Weights of a small audio captioner.
Training: adamw at rate 0.00097, 2800 steps, batches of 64.
Data: trained on single notes of musical instruments (NSynth), 184686 training examples.
Rows from block 4 of the audio encoder of a small audio captioner, named by matrix and row number. Rows with one number belong to one channel. Each number is 128 + 24 x the weight over its row's rms, rounded and kept within 0 to 255. All counts start at 0. Numbers have three digits each. After the name is the row's rms in percent of the matrix's.
Before each channel's rows are labels from the 100 clips, of 14976, where the channel reaches its highest value: "strongest on" is what is common among them. Only what is clearly more common there than usual is listed. The data: single notes of musical instruments (NSynth). In brackets: how many of the 100.
# convs1: first pointwise conv (encoder.blocks.4.convs.1.weight, 192x192x1), inputs 0-95
# convs3: second pointwise conv (encoder.blocks.4.convs.3.weight, 192x192x1, transposed), outputs 0-95

strongest on: octave 1 (50)
convs1.43 091:189127127109156115157095140118132088117156116142124067149109161103106095165149135191158106128101128141137136158136123105139110133122108131134119120148123132142135127168135166181140122147143131081150096133134085116160158128114123141168100161177137094212116131155077130135119096137120099118
convs3.43 075:173121148144126154124124130135113140154144137098069101108145121156150158141149137120144099167134130125146128133142153128131127151142116139089113145116155150148115117086115106169149163141116123117146134110153126115128127129131157153095145122105166120157164131165127099112094141172104117103

strongest on: octave 2 (52); bass (50); octave 1 (43); guitar (40)
convs1.78 111:142156137124134118147179156165146055113030138145149133134156154085165128106146149142097143117135126124113134139114139161108149116109163130107109123161113134108115125119106114104106141157093133121171153125155098136031139114102173140128146104118111114154139087165142128138139159127138097094
convs3.78 119:069128148122127126095127118141132110159169142137143137115136176144125127157109134113115104107116148135133145140149130110161131112103123140122166164165124117130122118069147118135133131110143118140136147129085152126181153153113070110129121131123110183104075098101118139096149154119127157151

strongest on: octave 2 (60); octave 1 (37); mallet (29)
convs1.114 093:083101088127136135121084126177118142139118107161134113147100125102125076096171120125132118180161148115202118074116103119134111102158125113039165115105130114112091115141120160125169123116164137132168122134131147129134149136147088112112141140084158130068109149127200128135123124130096201145
convs3.114 103:111137118076138140154131108119082142130145175141170120105118128107126119116120112109088168161130152092126148107086118169147156138138145120144091111106152043145148151089158160131127146111103151100147113160161145098129117099165124132131123137131147135118097154124115137139153181095091127166

strongest on: synthetic (71); bass (61); octave 2 (55); octave 1 (31)
convs1.142 108:079106136139126120143138118129119160105168067113162153133129117111110134155092130118114160124147132126108144123138112115140135086117120151113128136138116156160119122124097122081100131147148109095141146097157185099128131123135101102104113093121144136071103097139109119124134113130144161142
convs3.142 129:121162130153137096109111109132110148161140124178141144100118166122104127141103134074086125122178127153161136127116149125120106079115142117126160105142142144101122075142155093100131108096147121178126140157098173088129139135127136138124137117124094108150116121168134094121124133138117160142

strongest on: guitar (63); octave 2 (54); octave 1 (35)
convs1.47 113:174108109125099130116125132173150117131115153118128144112129182157131102158170106125137149095138108088147092160127147103149097113157130104139127109133134163137118131159136140133094125108117143123131110190114108134115121121163122114108124137127141116148135105149204130105158116124122154118
convs3.47 115:118181151093134138118117167136159136106111109122114098153116099143131160069144134180140146095125139151113136131147123096138085118124144109111108128101107168106132086139099119099084101150155112150104153083101061112147094157111160086090132101155114119128112122058128145119105129115137122129

strongest on: guitar (57); octave 2 (33)
convs1.182 070:146144095145105147110141153158143160123115136153125153106112154110153184148147100157112137108202137125091170161135118131154120133139098127110120116125156133151110125127151162162129132185160080140135142164126151150098123133115125133120159094086152111106134111129146099104147105127116127140
convs3.182 058:084101136145119121136131136108103107132128109119131128160095140066111144132091169129173098116153149107117139074137121116159102106108145111076118146128133135099162097104145131128071121066100129123120102153098105135121149170163105147070057120119138151147131111088103131058143109149152137131

strongest on: octave 2 (56); bass (49); octave 1 (38)
convs1.12 101:183138142097132129115123133157096151130111120132133109161140099140093100059139200159114127151135139116205138068131113118117121072112172138155138140145112127127138148126092114129152125125116198088166089141134178159097126110127172125134112124149160159106150139111125110159118143123143112114
convs3.12 100:139118092160100117131159116115120123160127123141094149129112145131135110144070147130141132140107117139129050113137150095113132129130110162131186113112129138153101133156119101158157146128087123134104127149128142154121125131107168127125082161126154085158144103195166094140120130138136102115

strongest on: guitar (55); octave 2 (37)
convs1.178 092:127095097119082142083088133156113122161109128167148079093105124156132087112140102110158110150128107116156100123113103104128087099147102097158131107130116128111151136171125099127116142072150093145103090166106133104099132145160147121135135135195127133154154152141166122093138119141127123124
convs3.178 090:181091115155129126107097128131140124161131158116124152109077125111175134149110137095154120136103110137134102079093119121093168103113105122110137114106138118106104140136163148068176156120097136163131114150160180143107116085179141164147181098095138122165153120175183130115113128144169151128

strongest on: brass (26)
convs1.66 113:152131102071124148120110126145134100168128127149148115117132150116124163110129138108162157165085139135127106102120119129089116128122141118026136132150139140118119144188130107119133124123146102132111102125114168147102121104118128191205106170190156137166143153103128134112135161136145141121
convs3.66 124:076130121128136097155113134083143125097100106139124111098099161105102109138161102100115117110128126102135116153114130164145106117135105162124134065128101151160114082142099095155119116119124122085122135133121090090117096136110146127130043135121109114069109145084075078128118120104106098112

strongest on: synthetic (61); bass (50); octave 2 (48)
convs1.146 088:090121113122150133129112110125126185108122112107137121150105115105149141108110131104128119125161127141158146099132112120103134144163123164072134130110125138156110110156124124038127153121154123163145125132152163153117133111132076162157124180098165122088124143127133128144132147116139113175
convs3.146 078:169110126122134135125136155159149136103131113129099109144162125110140083122154142139107097091098107159165131129128102146138080167114156112085149166093148153148116105138114094136100111112111121115118133110118104108132126137103125110084142145144187172084111122086130133168120109127120108059

strongest on: octave 2 (65); bass (44); octave 1 (31)
convs1.25 088:159107153137154138131126140167119111150122117174122153157144177109138061083122163110120132144145123147171129104095132154109100084141113127115155166154127117142132131091105156131128143140141124102157084177164151135124147125141154135123140121089150129110111117136146170117133101138114172126
convs3.25 088:116150147093156133136100119115074180099192163132158128115139120105126145116133105140115169168138150093095183112101120173138126156143133076139097157108178094102156144133160145144134131134126153127132118126125139133136125123159060129114134113147127161126104143102097117125143194115126136124

strongest on: octave 2 (46); brass (42)
convs1.11 134:115091104169156123122120142156129157112127117102120128111170123163123188166103110149125147142127122122177167153139125092129100107144146129195139136148127190160144112180125138150131142123135116164116125049130078155089145130114114127093099132086110119083117119163157110151113144128128123154
convs3.11 130:104151166133110113103159120126137151122151145194137145110161121136119119127130137103154119132142121129143124151111141122153169137141100129197137089162119142179154143123150123136121121083133142130138128133136110078145108061130125157186093162113099171145106140124114076159120151131131151169

strongest on: brass (37)
convs1.16 088:174078161103155099109143171140137080149092148106135173087156100144141161160130094089131100154125142140062115141127120140145113184116138122074105160123101120124100136125158156141154141165119146141117110120108124155130103126153158152141134126138136115133114128107139102115125114106108083139
convs3.16 080:127160141128116123129085078120116110172126117155143123112129140116116124117121124085082117151127133123090144126128091125104146136113121098100178192144113128108129134109110109139146140098082116125136132191135214100150119145131094111088136120125122186129114153145126169093137109113151175166

strongest on: electronic (66); octave 2 (46); organ (37); octave 1 (34)
convs1.143 099:145139119100102129102122149094127119128142132158138086118089118136133091084111158152160126150096177119181118099105136108126123128110138134105128156125131094132122078167091128131146145150126145124167114131126101123119146133140152122166078132173118143132138112163142132104138155139129105106
convs3.143 093:129123154117137107149075143113149120155136111079157121112065134110148188094134111170170120138152162120090137105138123158120141143105139144098085119091137131107118133134118149139091106111105143115115111113108129091133111125115150116122132075109106143114139115072068144124107127111141135119

strongest on: bass (52); octave 2 (47); octave 1 (32)
convs1.150 093:163123109103167127161165144172147124115072097144119102111153163151124134160146134095158172116128103113148152134112120113152117143103190107133170108105144130106107131149116151144147133130138126158143128152137102137090119151128123155112140097128142129114147111119122126152161124118114153145
convs3.150 091:121139140112137153178129112127144139126132089169117137131143135122096107126101110119116120132118123126122149102142113130103119136112105131129149119103112145153126120084130110172117123128116090115130147123142136138101098121156139128191119155130114175115144140180135119154153130127111103154

strongest on: instrument family: bass (49); guitar (42); pitch class D# (32)
convs1.6 065:160141117130140164112124125099125062147114139110131097131148138155139092153129134142108116137208102130061147161129121152172129179096144095091093111146097122134167179159120125105145146147133120124107121134148117147157119127142124183115150118102142115133126143118140146152085129137101132121
convs3.6 058:145103116122130115125075098180104143125174119188130081133119185111111139114136138105131128139114119124147157113122100115168122114121118102109116151170138118108152203138095155143130114113124140132162105094112190168139172132100098163150154128116147145181126132139105145142130165124129158117

strongest on: acoustic (68); octave 2 (52); string (27)
convs1.84 108:158127138159112135131134123165121139131124145158085103136152158141151121111132098115116119137142147122158143114109128141125107129156137138209117130157126133144137128119139092111144122108115108122156070165119148138112109155126082070101120147115154130130108126131203148134141127116133089123
convs3.84 115:097158124135088139086152101132104139144150188104137161118144104170115125157131145143135123156126135138109128169096147144121152136139148121174095125127128105131127141135161143103151198135143119112146095143165148119103122123152106150135116130104132118156085160168168120129119106119135144160

strongest on: electronic (70); octave 2 (50); bass (47); octave 1 (37)
convs1.107 111:078060131140127129119151117160123143152155111100095121144123127144120166128123114118144104134095148131122128153131130108128125122151081105189153121128118157166115147181135136112138132137144105135146120087129081150163107137122110127085095135113080110120098126105156106134139154137125138153
convs3.107 116:150105104134114121121145117094112114098094121098123124179143097112150121112130120157127145138114116167099149096141137120133094148096149120109133179121142142076125116158122133099128133130056129145091152101138087185118153172128137108118175103129172091135190137146144137134139106130146090109

strongest on: pitch class F# (40); octave 6 (32)
convs1.100 115:163104097148123127140141114099143148113154112131101144120144158144167136134144088156130145120129141123151147126139125137137116142072137087145115114109112105140145143109125181121120142123150126105149130199149134097100134120102172078084134124098129140088095125164168123101134095129125214134
convs3.100 112:136116126115101098097096147106094131141140153153118144112125135100170097146115109102144121139146116101118150115108150130086112096109115134085120135127134094131118139118178155109135141131088143152139114119114069132129121122131100157130088088069129115124115105111072123123134145104153138112

strongest on: acoustic (65); brass (43)
convs1.98 110:128123152141146143131104131131114133157124129121107176121123134116141159126122079096133142108165132145121121128121136135090119116142117146000170099108126104153121148140129109140116132161149095143146074149127161142160134114122113157149117151117128127097100151107134131110133139134131077131
convs3.98 118:084133098118111095126140134136139108124088121140118110114121112086127093160118118086150115077143139129125135109119122134143122112127122136190124064138125146138094126141131102135105089111154152136107164140145125119127112115103126162211035121131089129096100110113087103130124127133130110160

strongest on: bass (71); octave 2 (48); octave 1 (47)
convs1.53 111:148137127126171132113142151242106166127182114137128116151138087136103098098175147126151128134097110124190140103105136138122124114149126126167118138142152121126115127140130149182146128151128142119159094112158149116139125123132141119081147132116158143146093095123162142147119118138141147142
convs3.53 121:143097106152110118111139126158174136161093115116101142137120149140135111116100186125131106125137093171153065118143134063140126133124120162128155099154116170108097099135139158123121118109163106136117124111112140112110142125114157147124097137095138128145159091120167094105107109176153116130

strongest on: guitar (47); octave 2 (40)
convs1.63 106:116102138186109126136078105148131070115094130142118163114137155134130151110168072177185134123072122105113137094145134133151121173110111115119120116127142122109105107122140144109112128107107098107116128150116095128136141110152155112114100137154095119181148122140184124140123144130122112152
convs3.63 112:127123111138113094120100133139082147142151108113117110092189129180109135141106116106090151147128128119126135127101114129103135116163108137127130134166111136143134122177139107109140164111117117123145151074109129135127134186108115089168148119152066115128125086148110132119133137121073098100

strongest on: guitar (43); octave 2 (33)
convs1.76 110:124144106140099096163107121144118176154091154151117116131092167126131133127147125132172161120040132105090136109118137172106094140151128138147126130149138158133127109123138145149102132101123096084084117168113139132124113130153145103150090171146128137184113130114145159131123160122137131128
convs3.76 093:116151133126117165108110100108075164151162096134114108094172167178130130127125148095113156142163150108137134138102148109140132146137098125128135140185152093165118164173163113069194154145124111138141153128145168137115135127131135132167181163126151140147131158152140118141108113112104139102

strongest on: organ (40); octave 2 (40); octave 1 (31)
convs1.128 095:067096094111149138121125111110123151149165117136123192115130085147109220167102110079193093149105137127086134122164103102116140130113142120155171123107132156129103125139127171122111149128131116174122105071116122134123146128099101142087100124128137133095144145112170114127127121133151150153
convs3.128 100:130114137112148137130170137122148140132153187146145168125149081160107101109147097188184163154129161123130135148129130153175158149147135117172117076139126137137149158130150130137130118112180177115130114085123110113142093101115141156144118164138134148112123135120078125138128138118132127132

strongest on: octave 2 (45); octave 1 (42); guitar (41)
convs1.161 108:104094116169138136111139126168138158129101123154103159123138164165138139107135082127091142100213126130101137120133120143147131132125179131189120101127131107173102151116123114152135116107114089134136130154129125169107116134125120156109134118120112119055139133107131142124124104116115134144
convs3.161 092:148161140143137157132073128115131160116138074135125111098149136175094152131110127108077123141150130122139141138116137136156168133109112123141139098178125112143138148147125122135182145094076116130139144126145117115149140124147139121127198134141136140120129139124092111153148136096103139088

strongest on: bass (79); octave 3 (40); pitch class D# (25)
convs1.137 083:077095107138054137142100118122133124131178104168099148169095119106130157153102078140160144114126125159130112155151151141100128106118117129069127113131139103125135106184124133132137124161138091126141071132136136129173115119106094196125131172155096140098103146134147125120117140125124132134
convs3.137 084:091117112171141140084124109138156110161189161130134143144115116093118117137108130150114129123131133154145110099119105136158136145130120118159098146114122126156119165120143126101121115087162146151119135116134205144109147145107097180147118091126149146140087103160130131072177153132159133138

strongest on: octave 5 (66); pitch class A (33); pitch class G# (31); note: A5 (26)
convs1.83 112:178092125127147133120162140166137137134106099156130093127085109112151147148163130162139125159158149108137123104131139133143102104137103117127152119125130123159118097187102178076101141099151088118106121126118113109124152142160116124113110116147115149172176105153114124107127116106136118135
convs3.83 102:157099106140149126130083101120156111136131117119159078130101106141109145135074132101133127143077127138192097122081115135134105097167097150151123137104114119127131086157142125148136129108124144141117156161142091135122130115129085129171178182117134135134133130144140144129107153132133109143

strongest on: synthetic (81); bass (62); octave 6 (30)
convs1.64 077:158132112145154128123112143127107127137155139127125120112146197140128103103131118104125083128103128113127118125145106136117149133125166134173097147123115118128110143040171127146111114118112141149151149148121150150113142134096128128199145104141138138179131125127143120159110141138152183154
convs3.64 081:118062117137096120086132142113125124092099096121118144176108147141152110151106154180159120088093087123147088136138115131204144121099099127147108143139086102157093174132095097099105108157124150129090115119147131126092128134137096115132109112128140129098120113120145112155143125143148142123

strongest on: bass (63); octave 2 (35)
convs1.57 103:163159138071142143109140149158115084165167148137140099119136139128124126125132145171143118085086138130070140172141150144137112113107127103123133129111134106142132133134126100129145131161115151114137159116122101124174138127139149173176141134126148129142125141124147121107102169146128117123
convs3.57 085:118157082145125120118149132125126103123106167164159144125131106131104100136148144129100123105117110126091113134121170123093125083118137146155153124149134077108136081145101145108153132121102157146101111157134127129101115073124163158165151129134062157150139127146143121146128111129125131146

strongest on: octave 3 (65)
convs1.48 142:162080140156168141138054123133135106122118116144111179114108133124105104132129153130162099137085122136132138112129135138121126108122073133127125094150152127110099099121115167118138118168144138130109154158122131099142150119119125120104117081141136126174122121100127128123139119128112143154
convs3.48 164:105152173142142183140122092121126117133150109148130103133068142126151154107143132121180130144124140112108115150124126141194126159111146104117089159056148117112115161159147114171167118114120112133127131181106143120152138127154134131079117126120203140139124155102184131120123119128114127119

strongest on: octave 1 (50); bass (46); organ (37); octave 2 (35)
convs1.7 092:138123146166160149097133135076147112135129119097169153120102070158164129139111150114162144141101141128181113082109119118105151128089067150147106152127150077116122099127116096149135136148140137112165136104126110115111141125131149140161085132109105182159110145129128120112102124120130100143
convs3.7 079:114130107135146119120124158181158119088118147081169092121163047139090155123126160143131128135115128122136163117145088128153104136142156120085079142116137166097134112128097154144128114105151159106123146104117131109156153134127095131139159123149150123103107136110142122110119122142161141153

strongest on: bass (89)
convs1.111 059:087104133126113118134105125151077088111138133127135076099115110171134123135127121113131128099143123108073146141124123150136117134086126134174124125139131129084145129174112115113126124160146118090104154131145101150178124116122107183127120134130153156105150160141133103106152142146115112144
convs3.111 055:131099106135117134167122118148108148119074123139168105128135096074109106128133118111116113111129114125079113116163130131122141134118127124102150154110143136094122069099093132130166115153090155127107103129123077177114136110119120124124085149159135095134184132152082172130167127155130145151

strongest on: synthetic (64); bass (51); octave 2 (45); octave 1 (44)
convs1.130 064:071130110153103128115091130119123165125185120133116109141129126131139067180128172147131075105114114154134113135139123136113113140158139107178150106129109163142136097114137110136111116147142123127132105132125119135141092141161146108116118073135137118148119132162084129095114134100145118122
convs3.130 058:101101133129100123126109154095117126090101127122090152141100138124130112187107135146138139116123110170097135107116116085163116129167121142148173144120134099148155129158134167112157088154090152153106156173122143143125153120068131108145093168137110136111106078120178133078124128117169118150

strongest on: guitar (49); bass (48); octave 1 (36)
convs1.188 086:171092144133148112117116125153132140121118118121088044132134147135118145126155128186165124132103091104108080109165124101123141154133173108161132124134119143151138118122127139206124121076122110106103146162101141151056116142093103121162138165180116137206154119147130127137115122122125149114
convs3.188 075:103109117140096144107131151139138105165154111107126156130156105142110094129127095131127126138097129118163125143178137140141093124123150114096120113085138098141121139137159148107174123123165101103126107106155150102108144176122108129170186123169148154131086181117153166127135085083121132114

strongest on: synthetic (76); bass (71)
convs1.59 106:134131122130107143118109131158132170107150079149135156109149105118147108120129128117153142123125121124179167116137138130146132157115164149074127136118144124131145093156142131152140132061153100129140077137138115131124108123134118087081151114165154129037125121146166101112136129132090098157
convs3.59 109:121160155141140159100091139146148129129128096148149132148137128193163147071151171125164130133147137123120137141135153127169142159155165108082116187155122138164151136143140104145175105123130126106129086128107101093133141154129120147115147118072139106135137137113107095142098109136118146107

strongest on: octave 4 (54)
convs1.158 118:132164151086143136139136095093125133120099132136125214134132145129153113115126124107177117154158121125116127148144141133145136161136121130102134100133127138124134143155103190122115132209129141135105117175111128137150126137127136171095138110115199126112133118102109091114127132125126110121
convs3.158 094:127115120140145065102096114139125124125146157097120154150135147119142154115109109129123126101144146126129145096123114118114152147098112139109159095143139152138095129059137144141090130111134152108098104075100147108140128144136097149101070078109091125130140117117093122137138151122125149102

strongest on: synthetic (76); bass (55); octave 1 (44); octave 2 (44)
convs1.117 112:113139091146150123144093114099128166145152133111131101129146112134133071191122125159139116129062130139106110131111127139121136168148087086154129150131111134140104116114145124156111113124115139106149138123121113123122126156129161110136136120182126163183117151121099135123134137139154104135
convs3.117 105:164145155098161125168118137159101155129134141159165122134137102149123141120167122154138128155171140121133152135127124156100126127142189116134109117153155140149140128157097125132051131107168115164154138139153145132135150145132102159131139137150124092144189171181162160168098155130119143158

strongest on: octave 1 (50)
convs1.144 122:145142100129119146131137118140102101105115125134135146109141172076123079057135127113102134124149101102146113105126134129138156116129168084107131123163106126101103138143115153160126117158116148154158117128140123131097121120128152109067158096123137137093159122122157154111134103136112126113
convs3.144 120:158107099183132118130122131142105130125094148129129113142101091093144165139135160108123139105124133126124118095110124109086125128089164111126122108131116130078132115164096126100121154143106167128123123176135114147105109136114150125168105080100121095152189132157118156167110129168148111142

strongest on: synthetic (85); bass (73)
convs1.80 121:134111097125103134138109119140113143148159140158127087154099199128126159127117085126153128138063134149134110077158141124107109127146094140095127126163099158157107120129154110101082137070153087132140102103118150115141123121131127152179099168129126112196144108158148151131127125133131141145
convs3.80 106:135082098116124091141158129092146098109152158154104174163098105121126134117129106149154113131106108141136135110115118134090145101151135158132146111106122111122107076110101167166070116170133145102117113129139134186125121093121132126129106133132091094095149148156150150126141138122161133137

strongest on: octave 1 (55)
convs1.67 061:144125145125144129118167113116124120148147126123155108113132126137147118171134084136147140160158125097118101157120148119118146138167154101146138128119123118132129113177144121177126127171093126149064113106099101163086123159137106118134116151159114166132119155176146095130164131101119092096
convs3.67 054:117178157100126139118125085121131095136136130135147108137129108158111122090128115113131138144130137094134159145117100144127120093147145131121123144121161143104183114130140184142151130146147104096132160154135140122139147118154118131083089139110111137103139115141149106124142147118119150172

strongest on: source: electronic (62); octave 1 (56); bass (55); organ (39)
convs1.175 084:083202138138129137160113097123106092139105139107121174144077103115146112164171100150130140099133125097061128147136138125135140156137097121152127132100140135098131099102095139146121127169117103117116124082125102116071123129146152070116112154111110118166133122126121143128122136111125119120
convs3.175 083:139101165123130131143131128133143163168109170135162101158147118093148091107159143143124130121131153132138154134165096150076103119111095095084117153124153097103124098117159166106112129137120125156160100152170162135148118129135139139109156147117101101155168147124120180125124121127131174163

strongest on: octave 1 (38); guitar (36); octave 2 (35)
convs1.135 114:125131122115122141098106137174156153134060124091119185093113140101147148136143113120118120131185105115144122087147119142088121127124150152066134106108141120132128125152138131123135116147107114183134103173135134120094131119100136147122128110101105152064119145112200122145137131117118134128
convs3.135 096:118118108156127157132148129130114133125089116130110174140160089146142136125135163154059116129136132159152131171122144130109151119115145133124135168133123114132147116140132130101213153180145122145150133135128091129107115100122121109128179123123153121163117140149175161109130116116105122152