{"train_examples": 184686, "encoder_kernel_size": 25, "decoder_layers": 6, "decoder_norm_position": "pre", "decoder_positions": "rope", "optimizer": "adamw", "max_steps": 2800, "epochs": 1.0, "lr_schedule": "wsd", "final_lr_fraction": 0}
Rows from block 11 of the audio encoder of a small audio captioner, named by matrix and row number. Rows with one number belong to one channel. Each number is 200 + 40 x the weight over its row's rms, rounded and kept within 0 to 999. All counts start at 0.
After each channel's rows are labels from the 100 clips, of 14976, where the channel reaches its highest value: "strongest on" is what is common among them. Only what is clearly more common there than usual is listed. The data: single notes of musical instruments (NSynth).
# convs1: first pointwise conv (encoder.blocks.11.convs.1.weight, 288x288x1), inputs 192-287
# convs3: second pointwise conv (encoder.blocks.11.convs.3.weight, 288x288x1, transposed), outputs 192-287

convs1.128,279,238,112,195,119,186,186,196,238,247,146,156,167,265,198,234,152,204,249,232,223,164,153,187,212,313,212,172,179,218,172,223,206,189,113,206,240,145,269,260,260,246,244,201,202,187,175,241,192,235,211,193,201,178,175,238,241,161,199,171,190,250,159,212,177,212,158,237,186,222,196,176,244,202,181,234,205,143,223,187,162,234,191,92,119,227,178,191,197,214,211,221,161,172,203,238
convs3.128,221,203,237,179,161,195,227,224,265,268,186,201,172,204,299,189,202,215,212,208,178,153,168,167,149,221,208,188,281,241,181,245,223,198,173,160,190,215,127,232,145,146,248,265,161,205,183,190,243,172,180,252,161,231,236,239,212,196,286,179,261,200,213,213,128,193,193,215,168,159,172,214,160,161,192,162,187,224,187,233,167,220,191,257,216,221,137,186,151,130,189,171,161,156,138,200
strongest on: octave 1; bass

convs1.56,171,199,162,203,166,177,211,174,215,199,158,172,208,184,209,0,265,197,206,162,239,194,180,223,169,186,176,211,148,193,206,230,228,156,260,204,199,119,220,190,159,253,177,195,173,179,181,107,234,234,165,187,173,237,252,193,218,205,241,184,165,223,226,136,143,221,211,194,251,186,155,201,249,181,266,187,180,224,201,194,194,173,232,68,244,169,178,191,181,154,221,198,183,166,162,194
convs3.56,212,196,201,165,149,173,168,217,233,252,201,184,155,170,238,216,211,170,153,237,170,166,139,164,155,238,123,186,230,249,202,185,150,148,154,141,212,197,149,178,214,179,254,194,166,262,180,161,222,145,198,197,179,186,206,213,179,201,200,212,187,250,168,234,133,223,206,186,169,156,214,182,191,126,171,142,181,165,290,226,164,168,140,214,217,165,159,171,166,189,147,196,130,202,163,194
strongest on: octave 1; octave 2

convs1.202,198,214,214,194,220,226,247,267,229,227,235,147,145,212,239,69,214,153,215,171,291,237,214,193,162,200,236,211,207,217,229,251,192,235,189,184,188,158,314,263,104,143,203,198,164,201,206,176,182,276,188,157,156,205,157,218,169,220,140,190,237,298,191,177,138,140,286,185,268,186,186,211,229,198,228,232,207,211,247,179,95,196,213,124,230,226,137,196,217,204,195,198,217,183,246,190
convs3.202,189,210,278,232,159,239,125,183,117,167,211,203,279,241,187,173,175,244,241,181,238,217,237,223,207,200,241,193,161,229,259,143,271,249,215,254,168,141,232,270,159,243,171,201,250,120,216,215,160,269,177,236,272,241,156,184,214,151,230,221,234,172,239,183,223,156,242,222,219,228,184,264,207,224,209,262,176,222,153,167,258,267,279,247,206,262,224,212,213,230,249,282,246,211,255,214
strongest on: octave 1

convs1.15,212,153,240,238,222,144,225,232,250,198,197,172,173,250,208,155,228,229,135,185,257,165,168,279,180,217,188,207,170,234,218,157,178,221,222,171,229,127,193,189,144,216,169,250,158,190,181,125,196,234,188,168,202,256,182,114,224,175,130,210,159,294,179,245,257,226,171,198,211,208,161,258,253,214,191,150,235,211,210,180,131,139,193,186,185,201,156,193,210,207,191,196,121,194,279,262
convs3.15,179,230,256,173,282,281,163,191,167,188,212,233,224,217,146,176,166,222,232,166,173,224,200,172,135,170,227,176,63,241,180,206,238,191,242,252,211,197,182,253,200,230,269,159,172,155,188,205,246,212,186,232,202,162,232,152,221,234,167,174,258,220,237,203,175,266,236,173,272,177,176,200,220,153,276,257,197,188,196,165,181,243,233,208,149,244,171,209,125,242,187,114,161,176,244,231
strongest on: octave 1; bass

convs1.100,193,246,196,223,128,174,209,207,167,241,277,235,146,146,216,139,171,183,266,168,273,218,203,218,141,259,159,227,161,165,188,260,198,241,147,196,212,193,278,221,194,293,196,247,122,151,105,178,236,115,135,159,193,226,204,262,204,173,188,254,153,240,163,239,179,211,264,178,179,187,205,223,235,241,225,169,188,138,249,256,275,208,197,117,212,195,174,204,182,221,165,160,266,189,157,179
convs3.100,222,169,220,193,178,172,220,195,215,227,201,173,156,189,231,215,248,171,170,253,167,179,208,194,205,171,174,131,304,252,214,259,123,117,149,160,264,239,169,156,242,181,227,127,193,212,197,230,236,174,210,174,175,223,178,218,219,243,242,218,203,224,175,284,170,231,144,179,150,134,251,121,162,188,213,186,176,151,157,235,192,186,195,233,236,217,206,182,125,143,93,149,173,149,165,158
strongest on: octave 1; octave 2

convs1.177,230,241,106,198,253,149,212,211,146,133,198,182,160,307,177,238,281,221,136,205,131,305,181,240,198,188,207,165,180,241,172,314,232,191,237,190,125,177,208,162,224,103,210,145,232,260,218,200,249,180,217,199,189,222,187,214,210,169,187,168,178,258,269,199,153,190,188,176,183,200,159,185,166,211,189,169,226,213,99,185,154,212,206,174,194,244,224,190,187,187,116,210,168,175,220,210
convs3.177,226,171,209,174,251,211,233,212,291,200,161,214,265,186,257,246,318,179,195,209,247,198,208,191,138,183,197,204,287,224,191,287,143,196,224,176,202,237,246,125,288,203,125,113,216,212,231,195,143,252,199,164,196,199,179,165,183,256,247,134,201,210,194,216,220,202,214,195,216,166,227,224,242,156,236,135,250,182,208,308,179,213,176,191,276,221,154,180,210,215,224,191,234,199,262,186
strongest on: octave 5; pitch class D#; note: D#5; note: E5

convs1.234,200,218,55,132,199,208,216,204,217,208,138,205,213,160,190,60,217,187,158,119,165,214,184,239,135,189,172,222,173,188,212,173,214,179,241,205,181,218,261,181,122,164,247,190,189,190,141,235,185,250,172,220,227,171,238,159,185,217,184,154,242,271,265,207,69,180,172,220,203,214,175,242,191,205,204,194,191,225,212,281,222,211,184,192,186,224,163,257,134,215,199,210,170,218,121,203
convs3.234,270,134,162,154,247,236,214,243,248,213,204,142,204,177,172,237,234,142,166,239,245,197,167,226,221,248,171,148,206,223,178,223,173,105,213,172,234,231,197,195,233,151,210,176,180,215,179,200,267,124,256,185,144,128,245,225,196,250,150,194,203,252,140,195,178,193,166,209,221,94,221,118,258,153,192,232,202,213,235,213,175,101,176,120,252,208,137,182,152,185,131,171,193,193,222,217
strongest on: octave 1